A small image captioner, trained from scratch.
Data: trained on photos with spoken descriptions (Open Images, Localized Narratives), 5.8 epochs.
Rows from block 3 of the text decoder, named by matrix and row number. Rows with one number belong to one attention dimension. Each number is 500 + 50 x the weight over its row's rms, rounded and kept within 0 to 999. All counts start at 0. Numbers have three digits each. After the name is the row's rms in percent of the matrix's.
# v: attention query, key and value (stacked) (decoder.blocks.3.attn.qkv.weight, 768x256, the v third), inputs 0-127
# proj: attention output (decoder.blocks.3.attn.proj.weight, 256x256, transposed), outputs 0-127
v.19 111:500557489507545565620458484470510574440473511528591572471588493471430528478560458468446468469483523485511540511513479412552451484528438454590480608520498490403493488460525489413443531542489448506508509472456498531606436540456498515550407459480491397486496526483506534522453436432357514464538502494505564474479502538360456488486475452475532486458498554440512489525458556546529465496498
v.20 102:546481514536462526539461517479502518382528447523555486501637506504526515434568598496467537497478518478432522579571572474529433536531446502576454519455534480427517445546513483483475476573559420517538377474489486493462514583471505504502495528547497456472442538481564460525508452456460470498494468408509494476480569528397399487485543541390463464475408502420485491543433480635546396457398
v.21 080:489583436580545505506550582524405423461461451437420402566413482555593517612514512502555559423528553491445463491468486554492566531526487519485566482492444452596468588476420430400466472470517494514465468397559550592490530448453566488528539452480469631476480426493526469480382520489576496489512595539492504431494462581513453363503511413556494573537471555464508516504509398504475587606468
v.22 117:508483576527445447477499470448498483475526475469467548546489475513492436445486550487532495493460484461568439530521541518422519509548570427413485574462538426440492524546491417468540585438489467518473496496536501466514532456518477599473514573484470536539471484558486516569504403487470522500431443483487559406468518433621491538485510579462430535503601424375526482498469555506493470486611
v.23 102:520473476548493611528540501442463465467467398476549498484552480481556528496474428494503467478530489504568455570508459473544517470501453514557544566410449531501473609560539529398494597608454555539493518436518591533573548329500435517522468457542464472531583429524536489492449567417360568499540472482535524501513461522446502525505481466446544514392491549397578525585453494492466499467404
v.24 118:525483484662575503564509481462485502398438517533568520641455501544469506430435445484427482484521325565458530532542532531422553566558497554532495431516438606501504512495493438567508460437590500561482479501521491504500468550543431579484514450546537477516473485482545535480492511513586483474478552596589493528449522498511597543523473516443572506548486450472531532509438518446568498533478
v.25 096:465565509482513611551518472509569500580451482529482523481475526448447467458505496535509434480468521499537475518446603606449499506554478516548461477470493426543381476567535543515463492497396502431413469426529528487543560444485527416479458577476553477511509590530531474475476518557556502485547479486466522576479484526518446437437564458581495495573577570497530491375415529533482602550387
v.26 106:628550419551541528553407530401505500484542508501581555632428454433435448488539418541466437475486405514514500569460468564489545529519522495485495484589479510478485536485431494536465441489438536485430480540497477536585499500539471629443437490493514486550487522490499540433371497442405500593459437515493604561477453513474585544522472476442536524494515595412510501449461506445522528495413
v.27 100:588510504520494494514442468511493521482470450482489487458566574494366489421478441419446478486472518490552527479403514546605520552475510439500388469440467571565510470583588544535433457453602540463486495558497537471548486454521498493432413488539452522474586507474487493486452523476357574494600460537535490526443487603547398536501553495449483406453496511443534449574518572547471399420398
v.28 108:486537465460519530528552530502457511514528391506479471468547472465622450593453437519492455379479533497560471461523450510523479507413428511472572482541489478523541615542498549441464575624406485554515492390541631527584520429373484521490410396517493507524486458476523481474393546436411503547563543552489539469563519528420500484523493489542532496434403465514523483531467432540467467489444
v.29 098:447543478502593517504457538512528486514500548510451485493530513427433478547567423552462483471492487538494534511487462533519476491513455507545512497549513478522434435510541496517480442508478537419460469480451543582631491588442570446447522424473506507479439581488466515489485437517489481471497550622497505492415499541570562513559497437450526498600422479438436464372528500491526519526457
v.30 110:577518437531467468428500428422543579501486631455547474616515526469435498472529505476468465508557480553550546585558528410515485419550428495485510506441475454540495488673385472466467551520508462428469531549519427430496514503550461490468536480564546499578542487533493587491503429544454486415449438469489434499494357469524440496458484472483431529515608568424544512463519533465577530472526
v.31 106:637502448483519494427476534536436422497497458513433475487496551436429511509657553501538579378519616464475569395473564512539523502587513468491482460605538458483449474414562483540437509523448462429537447549524547510502491478507499456520503447487605466400425492464533536496547431463469499514480511526501435473468397640466501480500562496489460418587524554546478536491459484546488532458429
v.32 093:555510544487466538406466470505541538489469441513453496551530546555539494484595486420491557602586526493488539336545504475507555450529608520530470530434502530598479425526502524546579528489519527460537551560469511539508519556541445531448526430539474476496535450559500531483556527477443489500503440516532498513423456496515440577513455395511517528447562541508480477607557417531423519568577
v.33 095:400564588478460390459464508510494539564454570499441513434407523482484508534431560491489479491483450519454496549456548568488457561554539512490500548409550501524549473457609463565536480485605520549473524415477493536457363440525431439556587548470509531512541557535492508499577437481612522476506572446496523431480568519651454529567498526397446542486557470359452416385516497486521397480603
v.34 106:523437468529549537558476472451560539467439541513481479631571504527539570477527432461468519529498561477511487519490503429539483444518466524537425440329457407510567553484560456430530567499493521565538489489483503479525548474445531520467474558457506450540470417561540493533456542493532540502527545440501514496495498566414467489492470474554532481559571508397537582485535539599520589524571
v.35 107:480553599518498517517477418497611557496511487491494559470533517446583599496519529518539516525492505455439438449521433509512481488493539519559473391485492393507555455430581454474463490581584521550465417407490551524470401535456585571563530485457450471500451482507467550526553462513494522506524515413552557500466505549545571383505411556478529465517600473522464481558524454512495529571464
v.36 100:446533535484422520400489480549460478514443532532508409493472528499545444459500507464504555537567509578543545434594539515492463462448560546386555426558520515599509513506498501492592506502492544477506530486576475501481525594454503561506485431541521630505431517446515484388516526575643478471474502521509434556509491516543516390492497562527483509486544514641501587467504421465513539541551
v.37 101:529509543470459460450432500463488512487535474498495502453448439476550478455494604529510475482504520519506475531499604478466538484536586488435511598506583513429531460543546439515455504500532442484512485443471513549489522541541531630466528516457525550529486528484535479572487391516488478499500483446515553404480525492551395532479451509317504539451560478427496500496596489507509363464518
v.38 100:478515520483552564451573392560520529560429468499482511567473508440470469404519477495487436426550533474530538502534622550431456514533539453442475533552576495458438478421505521452521533530400457494555522524535523540546455471509361558514503578426535482519446510462409549479518490565556525454452482438450442576458399461528542448503521538483470541461640390605463531455414555500499555505543
v.39 106:512433431536603456462478472467494453443495549437485439576503452514399498457469517464493525590515624528537486534497547449587573399525544440499500577533515526411563477502568442508462605478537543512520500581448461464390545506563487670546548501549549502531562495463489544456447509509591470466356466517503450500491453511584483416517456622476462470466595460531489538482592470486553478481513
v.40 095:466505545556583551562563517447487500525441469569516555509436472535511484546512404398540518554535479488508494406460475578514511454545571379423521499495428496416485584471556501444539546500451549403439503432494503506513529524507554506582477459544547504532472439569517514514458586476529549541453485493576531551580512546522497364477521468569514491599508557502531557573459456483524600473548
v.41 105:498599525441481505530539482486507534576500455444470479426494513493459452542639408502557505533567485441557502406455522510515418511520540495454489520488537413521451514566482549436524523526379504374491505494505526538584520581475482474458511444522545559417480442619486515521527473469453500511480488501471540413510456494531475438513458427685506553589550579511542514467515459556463531480498
v.42 102:527492458546524443530536429519409503513505440456499420456449472508445538478447477469480482525521488442551461478443475550540454577525556455493477549531602496506525555447504491562459544470486453484522455563474523543514532497512395462502529562563536618392553466478470525479522510493473442413543513491543499405411386521586558498504408552516523434519519493459576516495458485498509456455527
v.43 105:500518503510473485529524494507490425520544508431432450454540479520490428478479533527564475537570542370498503456467525408434524549498481456502480434564611453404466542508508491458498588440472452537520477546502496511478493448359482434449565542473618573505442513559532526574470464511570521501511563468410556374493524494396486441515551527511448534626457588471483442429585563432462591443487
proj.19 102:569608530550517378448535471539505554494541626497531479519489438619475519419435490452419484440584435407513463547524422525534525506492506560441572457498544482475505422494520582546579421452445464529523539607551496545510526499554498483527627518393470438418477553502435584569520448467494449497541569637464527508578455464604573496446461550531467434529437441421499513510462447402511466501472
proj.20 106:543545542483432515489520501570480501507520535542544463573517479546560584444429488464503535503486552509395425590452312533542456557498479446500507438526509482534520461522517472530503471442526395544546436394497510464508564439483513479463478501486531488468447441413488543507550499468497411463454588605526517598561449505563586533532463431513512535631500536474454516559537432474632515523469
proj.21 078:469517558460455467523476491437515472507439398422495502497494511445558499556478474520567500556479534515459622527442585453392429474479491503570503552439502540504501512445448379453542553555561570518488473530503504508493370520523531447474440537534527487618542459517564529502536605476533509650513453377550517478482518522474455435506519442519541536486552467463542501544552606554498554453534
proj.22 114:490520552424531569511564463521549504505579482488476539587510487490525508590450540482466478395559588519459518541535526470425487490529523558545461520567468562538504606546506491459452544446508443456536547410461522524535525633435539502498403474432531512486529385493471468545468379606433467430429551489548454440571514411401548563528438520445509530548575418489540517497549507441462448453536
proj.23 116:608541555537494520559523512522556537508542522463534510471511419431508518507492471528528495550575488444529535516469477467502409485393548565512615549514544437477478562495525554496567522543476521543444416534519469454513500479516486348498435458463541517555461470526434547434543541418505514505406563491487508482538462487495644469512369495525601400496434482452536516469465579504489507497442
proj.24 114:495525540641487427491514481464556542457467592549550486555487522494457473474546507500456446461491447471475491602526579367449539666523545510449440419568473441565491480448475508519528489519519485555510575511477518457469426533487494581482439485543467496465418379490459484475516469547525489463514489625576571623512574453550511544513460553553543413481480500522520467494476462465587528550471
proj.25 082:523500535514547431470505524547445494502548512396545543504461464468460545504462512547455466435466449482460536521478455505620470597541400506463624452515512572509581473413460511488556523564493471486531490484473596520556488493501405425544462468499499387495558591564377441473501534508408587475442510453374491464513538433395528508543501508460478445473537559447524385495503573546358494541509
proj.26 101:506461532549603485529428432516553550427641531511539490520482488526504454518429429452467513454434525488525539543474527479444564527496561538432526420627441445507518488469457552443485463532484488529469572536470459591489494551499454553523523454496473403508458556529427514411509461566531409458576482579544555596452528375578473522530500510518560435448497384517528470529393539371517466608471
proj.27 102:466483492483499510501586501429486530539528555544487521478473468486485588522568396457551476553511498484558476476442466443482463482565549498501548495577496447461485523465555525452493434511479439486466492477528595549581569472544515361625446502480560434489450434496580527488489552479483478479493473522526506623489419465528503512471509509501627385507496529473551433571472523569553534560415
proj.28 110:514472513365555541546414557476544466490505412538457536499455424559531506514372500466477476589535507488487523468468453571469471453450572494512569576500534440442543561440560507488507563552527509490494454543556444492432514414496494424417516535517463445572490520476464549458560551411565506524463479504433437437447411544523568530494482484548572454375472525494532535523476620502502499450478
proj.29 095:422417538432526483466475521437502492471493415574475555522498508500621549544479438424459549435513485581539548448526538518406611520491501574503443473538528551437437469487494470465488497523539520461476496623522524525491437541347467519553489484527448408502522592432516417497530492567542481601528489483516508545463436389483476557539526613431473545378531507504494478484407514525511521542530
proj.30 115:545495457546503451538513491566426588417450601477586485527496464526485441474594481493563460446451419519468436546545472490561496512440432531492551445452593539565495452503432550412428489499421470464513477535480518464514504604482558471611475472465512555449476511549458524544455471560415416403495550544551473493519524523494587443473513555483502481564492459480468551502545460476471500480497
proj.31 111:381465554391454486448417456476496486439529399499462496505421511600513558512460518521507574483485544471571536402529498526474493551528414551567522432515534425467486427445484578477551411447437524447523491655450541501528464528457504413556520537518503476532434590586499514544485498471474483487578520497491408418600451507559487511552521503467466532503591507518536490412482492550553483540522
proj.32 096:468494474460511526495538531476452501543474496497481515429531462486519478446519509524561447545492625468520457500497505465473473510441496521463508586384435476499432467509504517517557386519469556524439502539505558532576511527410604529530484552583522543479403496528591530490357469506496421529468495358556448427499547522504429501435407597494532474576468544468528452494505429553535516417515
proj.33 091:442559452570515519490550440499496519489446442484465521525580571468551569527562446495497518413594482581511499507486599507437482521546617527534410526578527492531518537569479484430447527472582490532472462460468537419467475574522504560500541509498438518454588473503505439516563487597448581502506587472451480505539504473431480472565509506482552478455589547477550505581539475453465452495500
proj.34 113:578525515576435487512529505460509508498491594536549427423485414534476401540542580576463444501580457486493580576516522502574470532439428491511522523461417558524537414468430531451519521612488509523493535497578510454545427537469515476435523517507525525509437469522494510598480603454496445494467537464576470443470515577471467470509565447516530445559444510434445469566526485508549483590429
proj.35 113:578470513551403423406486469480437473475493516509448534417467418541535542441404571534449505478526542555520536442463508460545531553454467512484567533442537529535525499560504447525562544480535471524483511460488502468558501475553487563506569481488493473444560461491592545475508432485558525530443597466428547481464500462552516498475467582459537481631546493494482438571420438551555403511521
proj.36 096:510523378475475570480458459516464490493420499441500529444487508447493421412477549527528547547447436476511477459488522511441426577494475459509415567450558525560518478489460472461584502505634503484397484579495549512497428541575577547522465500585424488496564502562460541495440570509490524536494480355449480429535564589492504595389536519404498528480430563575483509491543364507485553452542
proj.37 108:423543533444555514465590416530540474494528432521505540554598468520570521530428467462507502443473586522511421426469527510425472506537547549519483513565511520518451556603504499457559460430539490505461500478444500477484512527552576505461514447507518551513515426461441494520552414579491545494456512485544512536561533452497570493615418460431660584620610415462512532559463467427524474445509
proj.38 108:510519547532510495516404492480542437491563522556472501480448555535433515494427581483405472480506337501458458544542439544536535542491443494499493454482552509523462522469531527540516476520518406465509495614500480482550489537411500542500523453460557448456522577570407428485505414485446502432492493521441444529474449450531504580516568526538435494500531508434513444475551468445459448437609
proj.39 104:527510449438472540549480457455513462454564550536504493495502503558525528559508557567472464452588369586578415484499577450470545503491500516618388452531509524595512495497493483531478451475586545479536580508460431507426449549462545523474528499567539556465451501529457472587497497575475455526528537521590475521581451462505470526456535492417494510521452446566476565430518442540564397475516
proj.40 098:521511522530512518549500448540475525473651557418504517552491493517463489482506569579447518453574482478540494459533585464408473622529432536428451527549480540441516539501468497563542581559510528532498675507450469528482534568479437498472483548473492486453463576580400485466496420528495533511542478481539380363526548492457481540506487541437476424426476504546530406408504494483442517490514
proj.41 105:436495548458530461470530533444451478515519471550450548527533490552578497523473529474498542495493521522505564488512505516452502461525404505464495551446518630469459507477497565427555518464521512464498536553495523602522488491385470417594508598522458563454513650504456521487368515458448543478496498421555430395462531487421471546525430571460350502463562464442564438451509480506461507445549
proj.42 088:459527589554428472434516464456544500571537464641447495409467523499485483451476478474497466512513448498552552466414499432489480529520574545529379482542599560538410510530499567526574530434565464480599501565492504432456444522501473359550463578573465569482513461508431502554519451496446524469515571525554547548519436462528478512556458499475448432489538464468489502425493451533580537478560
proj.43 112:537498544515474556488471444543519484490518355505442491559503571561447502538513467493430413496544512527488591473499522501580516527544493506500443456442589501489502490426485566473563550437524498463500512496441526433548522537475407486550511504492393601577533561516419515566427596420485600535550492457539495404607447416438557556598488425525418629557549483409506567466496513440463458541509