config.toml
encoder_norm = "batchnorm"
encoder_stem = "deep"
decoder_layers = 6
optimizer = "nadamw"
lr = 0.00097
eps = 1e-08
grad_clip = 1.0
batch_size = 128
weight_decay = 0.1
Rows from block 2 of the image encoder of a small image captioner, named by matrix and row number. Rows with one number belong to one channel. Each number is 50 + 10 x the weight over its row's rms, rounded and kept within 0 to 99. All counts start at 0.
After each channel's rows are labels from the 100 images, of 14976, where the channel reaches its highest value: "top examples" is what is common among them. Only what is clearly more common there than usual is listed. The data: photos with spoken descriptions (Open Images, Localized Narratives). In brackets: how many of the 100.
# c3: 3x3 conv, stride 2 (encoder.blocks.2.c3.weight, 112x64x3x3, each kernel summed), inputs 0-63
# c1: pointwise conv, stride 2 (encoder.blocks.2.c1.weight, 112x64x1x1), inputs 0-63

c3.14:72 50 36 49 47 58 53 64 53 74 60 38 45 42 42 39 59 53 47 49 41 35 61 40 48 44 47 65 55 65 40 56 45 61 48 51 50 61 39 64 62 35 57 45 51 49 51 50 54 49 38 52 60 49 47 56 62 57 46 51 36 36 38 81
c1.14:67 43 38 48 46 49 62 66 12 57 53 34 49 42 55 36 50 53 47 47 43 40 66 35 56 46 46 59 52 69 45 59 49 65 55 60 49 62 44 55 53 36 48 43 46 51 55 54 49 40 48 57 56 52 41 55 55 53 32 46 44 48 34 70
top examples: text has "wall" (47); text has "sitting" (33)

c3.92:57 40 55 35 44 53 43 45 48 55 45 46 22 45 57 57 39 43 54 65 51 16 46 55 55 46 50 55 45 63 48 55 52 35 52 49 45 49 52 52 43 46 59 65 22 49 56 68 62 21 47 49 54 56 50 55 42 51 54 56 55 51 49 55
c1.92:50 47 52 34 42 50 45 39 55 50 47 54 26 44 55 56 35 35 56 51 52 23 49 52 57 57 55 46 38 54 48 52 54 36 48 50 45 47 54 54 42 51 51 57 20 47 60 48 55 09 50 44 51 52 56 58 42 51 60 65 59 48 49 51
top examples: text has "sky" (77); text has "trees" (56)

c3.109:51 47 57 48 40 54 46 65 49 47 52 66 50 40 55 42 40 73 44 41 31 52 47 40 41 50 46 50 51 35 60 81 44 49 54 46 54 42 29 30 33 46 46 50 41 55 42 40 63 51 45 56 36 35 54 38 65 54 43 57 42 61 48 57
c1.109:54 51 64 48 36 50 39 55 47 45 57 52 51 50 58 32 40 65 50 53 31 60 45 41 32 31 50 55 49 44 50 62 37 54 63 50 56 48 36 22 38 39 48 47 50 49 36 46 61 50 25 47 43 46 47 40 72 57 41 53 38 55 46 52
top examples: text has "plants" (35)

c3.67:51 56 33 43 53 49 38 66 38 40 51 40 52 48 49 52 45 45 48 25 66 52 50 51 36 60 50 31 39 43 50 53 47 40 65 53 78 38 49 53 50 53 52 39 49 41 32 35 39 48 55 57 30 44 56 48 50 48 45 48 69 58 67 47
c1.67:49 48 32 49 44 52 29 65 31 44 60 41 51 48 49 49 49 46 48 29 66 54 50 54 30 60 50 35 45 48 47 51 48 46 69 58 76 44 55 51 58 59 43 43 50 44 37 37 40 47 65 71 41 46 55 46 53 55 53 43 62 56 67 48
top examples: text has "two" (31)

c3.107:36 51 49 37 43 58 56 48 45 44 28 48 45 39 42 59 42 44 49 58 61 34 62 51 52 31 59 48 33 47 47 51 38 43 46 46 57 49 55 52 41 48 56 47 31 58 51 48 43 22 41 45 42 50 42 62 28 33 32 31 57 50 58 46
c1.107:34 57 49 36 42 61 62 46 53 47 23 53 50 40 30 62 41 48 40 45 59 44 52 57 52 43 59 47 34 51 33 45 30 48 43 46 60 50 53 59 40 54 58 41 41 51 48 43 44 32 33 45 50 50 44 60 28 28 48 40 58 57 49 45
top examples: text has "road" (27)

c3.20:52 66 41 57 49 46 28 18 45 47 46 55 50 61 48 44 51 34 52 62 49 55 39 53 64 47 44 47 43 25 55 44 50 71 44 38 53 61 40 53 42 43 47 57 66 60 45 45 48 54 48 50 50 52 42 67 54 47 58 39 38 35 36 42
c1.20:51 66 40 68 55 22 46 45 39 49 56 59 38 36 62 54 60 56 59 48 45 42 46 49 63 57 49 47 47 39 70 34 42 71 46 59 55 37 48 46 42 71 50 46 74 51 57 53 41 56 63 44 44 63 49 49 58 46 57 45 45 59 48 57
top examples: text has "sky" (77)

c3.57:53 70 27 33 29 48 43 46 55 48 45 48 58 60 57 52 41 51 51 60 57 42 64 50 60 37 62 61 46 48 52 48 50 54 14 42 38 51 41 52 58 42 35 36 36 50 49 49 49 55 60 48 59 34 34 60 47 43 47 59 46 51 47 55
c1.57:48 64 31 29 31 52 47 53 55 47 40 48 61 51 47 60 42 43 62 47 50 40 59 57 62 51 67 61 48 53 51 49 32 54 20 50 41 45 46 61 62 50 51 36 34 51 53 43 46 50 45 45 49 38 51 51 38 23 63 53 46 58 57 50
top examples: text has "sky" (81); text has "trees" (71)

c3.7:59 36 52 51 44 43 60 60 38 52 52 56 27 48 38 53 57 51 52 55 36 21 39 48 42 58 35 50 51 50 44 50 50 10 65 49 46 46 55 61 54 33 58 57 56 48 42 57 51 37 51 51 47 51 60 57 45 49 47 32 49 54 40 48
c1.7:55 29 49 41 41 45 61 62 46 50 47 49 36 54 38 44 59 47 47 47 42 16 39 44 47 38 36 49 47 50 47 51 38 24 66 50 39 48 50 48 62 27 51 53 51 53 38 52 52 42 38 49 51 49 47 62 39 52 40 36 39 45 35 53
top examples: text has "table" (31); text has "lights" (28)

c3.63:53 52 46 53 62 46 39 56 37 45 54 36 53 28 53 50 50 58 68 52 68 49 47 64 38 48 51 46 48 37 53 32 37 45 52 56 60 54 19 48 57 51 49 63 49 48 36 66 45 50 30 57 58 65 51 50 53 51 23 41 50 54 51 49
c1.63:44 53 51 62 58 41 37 52 29 46 49 39 53 25 47 38 49 58 63 53 64 49 50 61 35 39 47 39 47 47 46 32 32 50 54 55 52 53 30 42 52 53 51 60 46 41 23 57 50 52 28 53 48 56 50 41 54 50 28 38 48 48 52 53
top examples: text has "people" (57); text has "sitting" (36)

c3.23:41 50 49 52 47 58 53 45 30 39 40 61 48 39 37 41 31 64 34 50 57 44 55 43 40 41 52 39 52 51 30 76 43 47 48 40 44 51 33 34 39 62 43 39 48 48 37 43 55 47 53 32 46 42 58 47 55 55 34 34 42 53 59 58
c1.23:37 48 53 50 46 50 59 50 39 42 45 60 46 36 45 41 33 52 38 46 55 47 57 45 42 32 37 49 51 54 40 62 39 52 49 41 39 44 47 14 49 60 46 43 47 51 23 44 53 49 47 25 41 44 48 39 59 51 36 41 42 54 59 62
top examples: text has "trees" (55); text has "plants" (28); text has "grass" (26)

c3.52:48 59 59 47 48 53 37 52 43 58 81 36 35 51 64 42 55 59 46 27 65 46 55 63 42 56 40 47 33 52 44 43 44 49 58 49 65 45 45 43 49 60 62 45 48 52 45 45 33 52 63 47 42 52 52 47 71 60 40 54 53 71 57 60
c1.52:60 56 68 54 40 31 40 61 42 59 73 57 43 50 70 41 53 60 40 50 53 56 45 61 36 47 30 27 41 45 48 48 43 57 56 43 57 56 48 45 44 60 65 48 56 56 42 56 46 54 65 52 47 47 52 41 67 51 56 57 52 74 44 62
top examples: text has "standing" (53); text has "holding" (41)

c3.99:46 53 47 53 68 46 50 73 43 53 41 41 64 35 53 58 61 50 82 54 52 54 42 42 46 47 51 41 53 20 52 64 40 52 58 61 44 49 45 47 58 40 47 37 54 59 41 48 35 61 54 43 53 46 46 29 54 57 33 53 47 48 56 54
c1.99:39 50 39 55 63 43 56 55 46 52 35 47 72 32 61 60 54 47 72 51 51 54 44 43 44 41 61 43 56 33 48 49 51 55 62 69 43 26 48 46 57 56 48 35 55 50 48 54 25 56 57 42 40 44 36 36 40 52 36 51 50 45 57 59
top examples: text has "people" (46)

c3.79:42 69 31 57 38 56 58 35 40 50 48 65 54 62 43 38 46 49 46 55 61 55 49 69 40 59 48 54 43 66 48 58 52 46 31 51 46 53 50 62 43 54 43 48 57 58 61 33 54 54 44 33 68 43 46 60 49 48 57 24 65 63 41 47
c1.79:35 71 36 50 53 56 64 36 49 54 55 64 49 54 42 53 41 40 56 49 62 47 45 53 48 66 63 42 42 48 56 59 55 51 22 47 45 59 55 55 48 51 62 55 57 59 59 45 40 57 42 47 57 32 71 45 43 55 59 36 62 59 56 25
top examples: text has "sky" (81); text has "trees" (60)

c3.9:41 45 46 41 65 35 53 45 44 49 54 25 48 44 54 51 51 54 58 44 62 44 52 48 37 49 58 53 51 55 30 35 34 56 41 65 55 43 46 50 69 41 64 49 45 52 18 62 30 45 53 56 54 52 52 45 43 52 45 54 58 63 68 62
c1.9:46 54 54 48 55 36 59 53 50 54 53 29 42 38 64 57 42 55 49 39 57 42 48 50 39 38 51 52 52 54 19 26 26 56 43 64 50 46 48 34 53 44 58 52 51 50 31 61 38 57 56 50 52 49 51 40 36 54 37 41 49 58 61 67
top examples: text has "standing" (52); text has "holding" (40); text has "man" (32); text has "wearing" (29)

c3.102:57 42 54 44 61 40 60 58 35 58 60 35 47 53 49 45 57 49 53 48 46 41 48 60 53 52 45 61 55 62 34 23 36 45 69 56 66 52 43 59 44 37 61 67 42 57 25 56 61 50 37 64 56 55 51 50 49 48 51 33 54 46 57 68
c1.102:44 49 47 40 56 46 63 54 48 47 46 39 42 45 35 53 50 37 48 41 48 27 47 55 56 52 57 68 45 57 27 37 30 44 62 54 58 44 41 58 49 44 61 59 33 61 24 56 61 47 32 53 50 54 51 46 42 36 45 31 51 47 58 60
top examples: text has "table" (30)

c3.43:42 56 37 43 55 56 52 51 47 39 46 50 60 44 37 53 34 50 43 45 45 54 51 34 36 47 55 63 55 38 33 67 34 43 40 64 51 51 40 34 45 53 44 37 41 79 40 42 44 62 44 53 52 34 42 43 33 40 51 41 59 61 60 59
c1.43:37 60 49 42 50 51 60 48 48 44 40 46 54 40 41 57 24 41 48 49 43 49 49 42 36 46 61 66 54 39 20 55 27 42 44 65 55 44 46 40 50 60 49 39 44 66 42 49 40 66 41 51 35 39 51 44 40 56 56 41 59 64 58 55
top examples: text has "grass" (40)

c3.72:51 51 47 38 63 39 46 49 38 41 55 38 49 42 50 57 39 52 64 36 72 54 55 41 33 47 54 40 39 47 37 58 45 51 49 51 57 36 47 44 71 61 55 42 45 26 37 61 35 49 69 55 45 41 58 48 52 51 33 49 50 57 73 46
c1.72:55 54 48 49 61 46 54 37 45 41 46 32 55 40 54 60 36 50 56 40 69 53 55 39 30 37 56 41 46 48 36 31 47 49 44 62 63 44 44 37 69 54 51 43 48 32 39 64 35 51 66 60 42 50 62 37 53 49 48 59 49 54 72 45
top examples: text has "standing" (62); text has "holding" (36); text has "man" (30)

c3.94:39 48 54 46 59 42 55 49 44 39 48 40 45 65 55 35 42 59 58 48 59 51 44 43 40 49 54 50 42 54 32 38 34 58 55 52 40 45 47 38 59 45 69 47 39 45 20 55 32 42 38 61 44 56 64 45 49 52 56 57 61 62 78 55
c1.94:36 49 58 55 55 39 52 56 38 45 58 46 44 64 55 28 46 62 58 47 56 58 47 43 28 36 49 52 44 57 32 53 36 57 52 53 46 47 47 33 52 40 59 52 42 50 25 52 40 37 29 60 44 62 55 37 58 53 59 44 51 60 66 67
top examples: text has "holding" (44); text has "sitting" (33); text has "wearing" (32); text has "man" (29)

c3.48:40 54 36 48 54 51 31 33 64 62 42 61 41 46 42 61 61 51 52 51 46 46 43 45 39 55 45 50 44 56 51 92 49 53 43 56 63 52 37 60 52 39 53 55 54 67 44 44 57 42 45 51 48 55 49 53 28 60 41 36 63 54 43 54
c1.48:43 45 34 51 59 50 30 42 57 64 46 61 48 43 47 35 57 58 49 52 50 57 47 42 20 35 35 46 50 58 51 81 46 53 46 63 55 54 42 52 42 39 59 55 62 55 41 51 56 43 44 38 44 54 52 35 34 62 42 32 56 46 51 57
top examples: text has "plants" (29)

c3.37:36 54 47 57 49 55 52 56 41 38 35 66 56 44 44 38 52 68 36 47 40 46 35 31 50 34 42 46 53 39 43 65 33 52 52 57 40 60 29 32 47 47 47 44 55 50 32 37 45 52 46 37 50 39 66 56 49 50 39 39 31 47 53 59
c1.37:31 52 55 57 52 58 56 50 42 42 42 55 53 53 46 31 56 56 31 50 30 44 42 26 47 29 49 55 52 43 43 54 37 53 53 47 47 58 36 28 49 51 44 42 58 46 29 44 48 47 43 29 50 39 55 49 52 47 39 50 25 40 51 54
top examples: text has "trees" (80); text has "sky" (66); text has "grass" (33); text has "plants" (30)

c3.83:40 62 64 56 50 47 41 50 61 55 73 49 54 76 57 28 48 52 22 53 54 64 39 44 38 38 56 48 51 47 38 39 45 57 50 36 51 56 48 51 38 55 67 51 56 42 54 42 61 66 54 42 46 46 46 41 62 57 64 55 35 49 46 50
c1.83:37 50 62 66 43 49 36 42 53 59 66 48 51 66 55 29 46 52 38 54 52 67 34 38 36 48 54 39 54 28 39 42 42 55 48 35 49 59 45 47 39 54 50 49 59 46 54 38 54 61 63 40 49 51 52 23 63 58 61 53 40 43 44 49
top examples: text has "wall" (41); text has "wearing" (30)

c3.73:51 50 55 66 60 51 37 32 29 29 48 42 53 39 53 46 44 51 36 52 60 57 65 22 55 52 59 47 58 38 43 49 54 54 52 30 53 48 44 46 49 56 52 50 66 52 32 54 52 48 58 47 40 43 62 44 55 68 36 44 34 46 69 54
c1.73:45 45 56 65 55 46 42 35 32 42 43 37 54 34 55 26 56 50 43 46 46 54 61 29 41 42 52 46 62 44 40 47 54 60 51 39 60 50 32 43 56 50 46 53 68 43 34 56 50 48 56 44 39 50 59 35 54 63 38 38 31 36 64 53
top examples: text has "holding" (37); text has "wearing" (31)

c3.41:57 53 53 57 60 43 46 64 39 48 74 44 59 31 54 42 61 58 55 50 66 59 52 65 35 39 45 37 50 46 57 27 35 48 44 47 68 65 38 53 54 60 52 45 54 43 33 53 49 58 32 44 62 53 63 47 60 46 34 50 41 55 48 46
c1.41:57 53 59 56 51 38 48 66 45 57 71 49 55 40 53 40 60 64 58 51 61 60 57 63 41 33 53 38 51 59 50 26 35 52 45 48 64 57 44 41 60 55 50 51 55 43 19 54 60 52 36 44 60 50 59 42 70 48 40 48 39 51 52 46
top examples: text has "table" (31)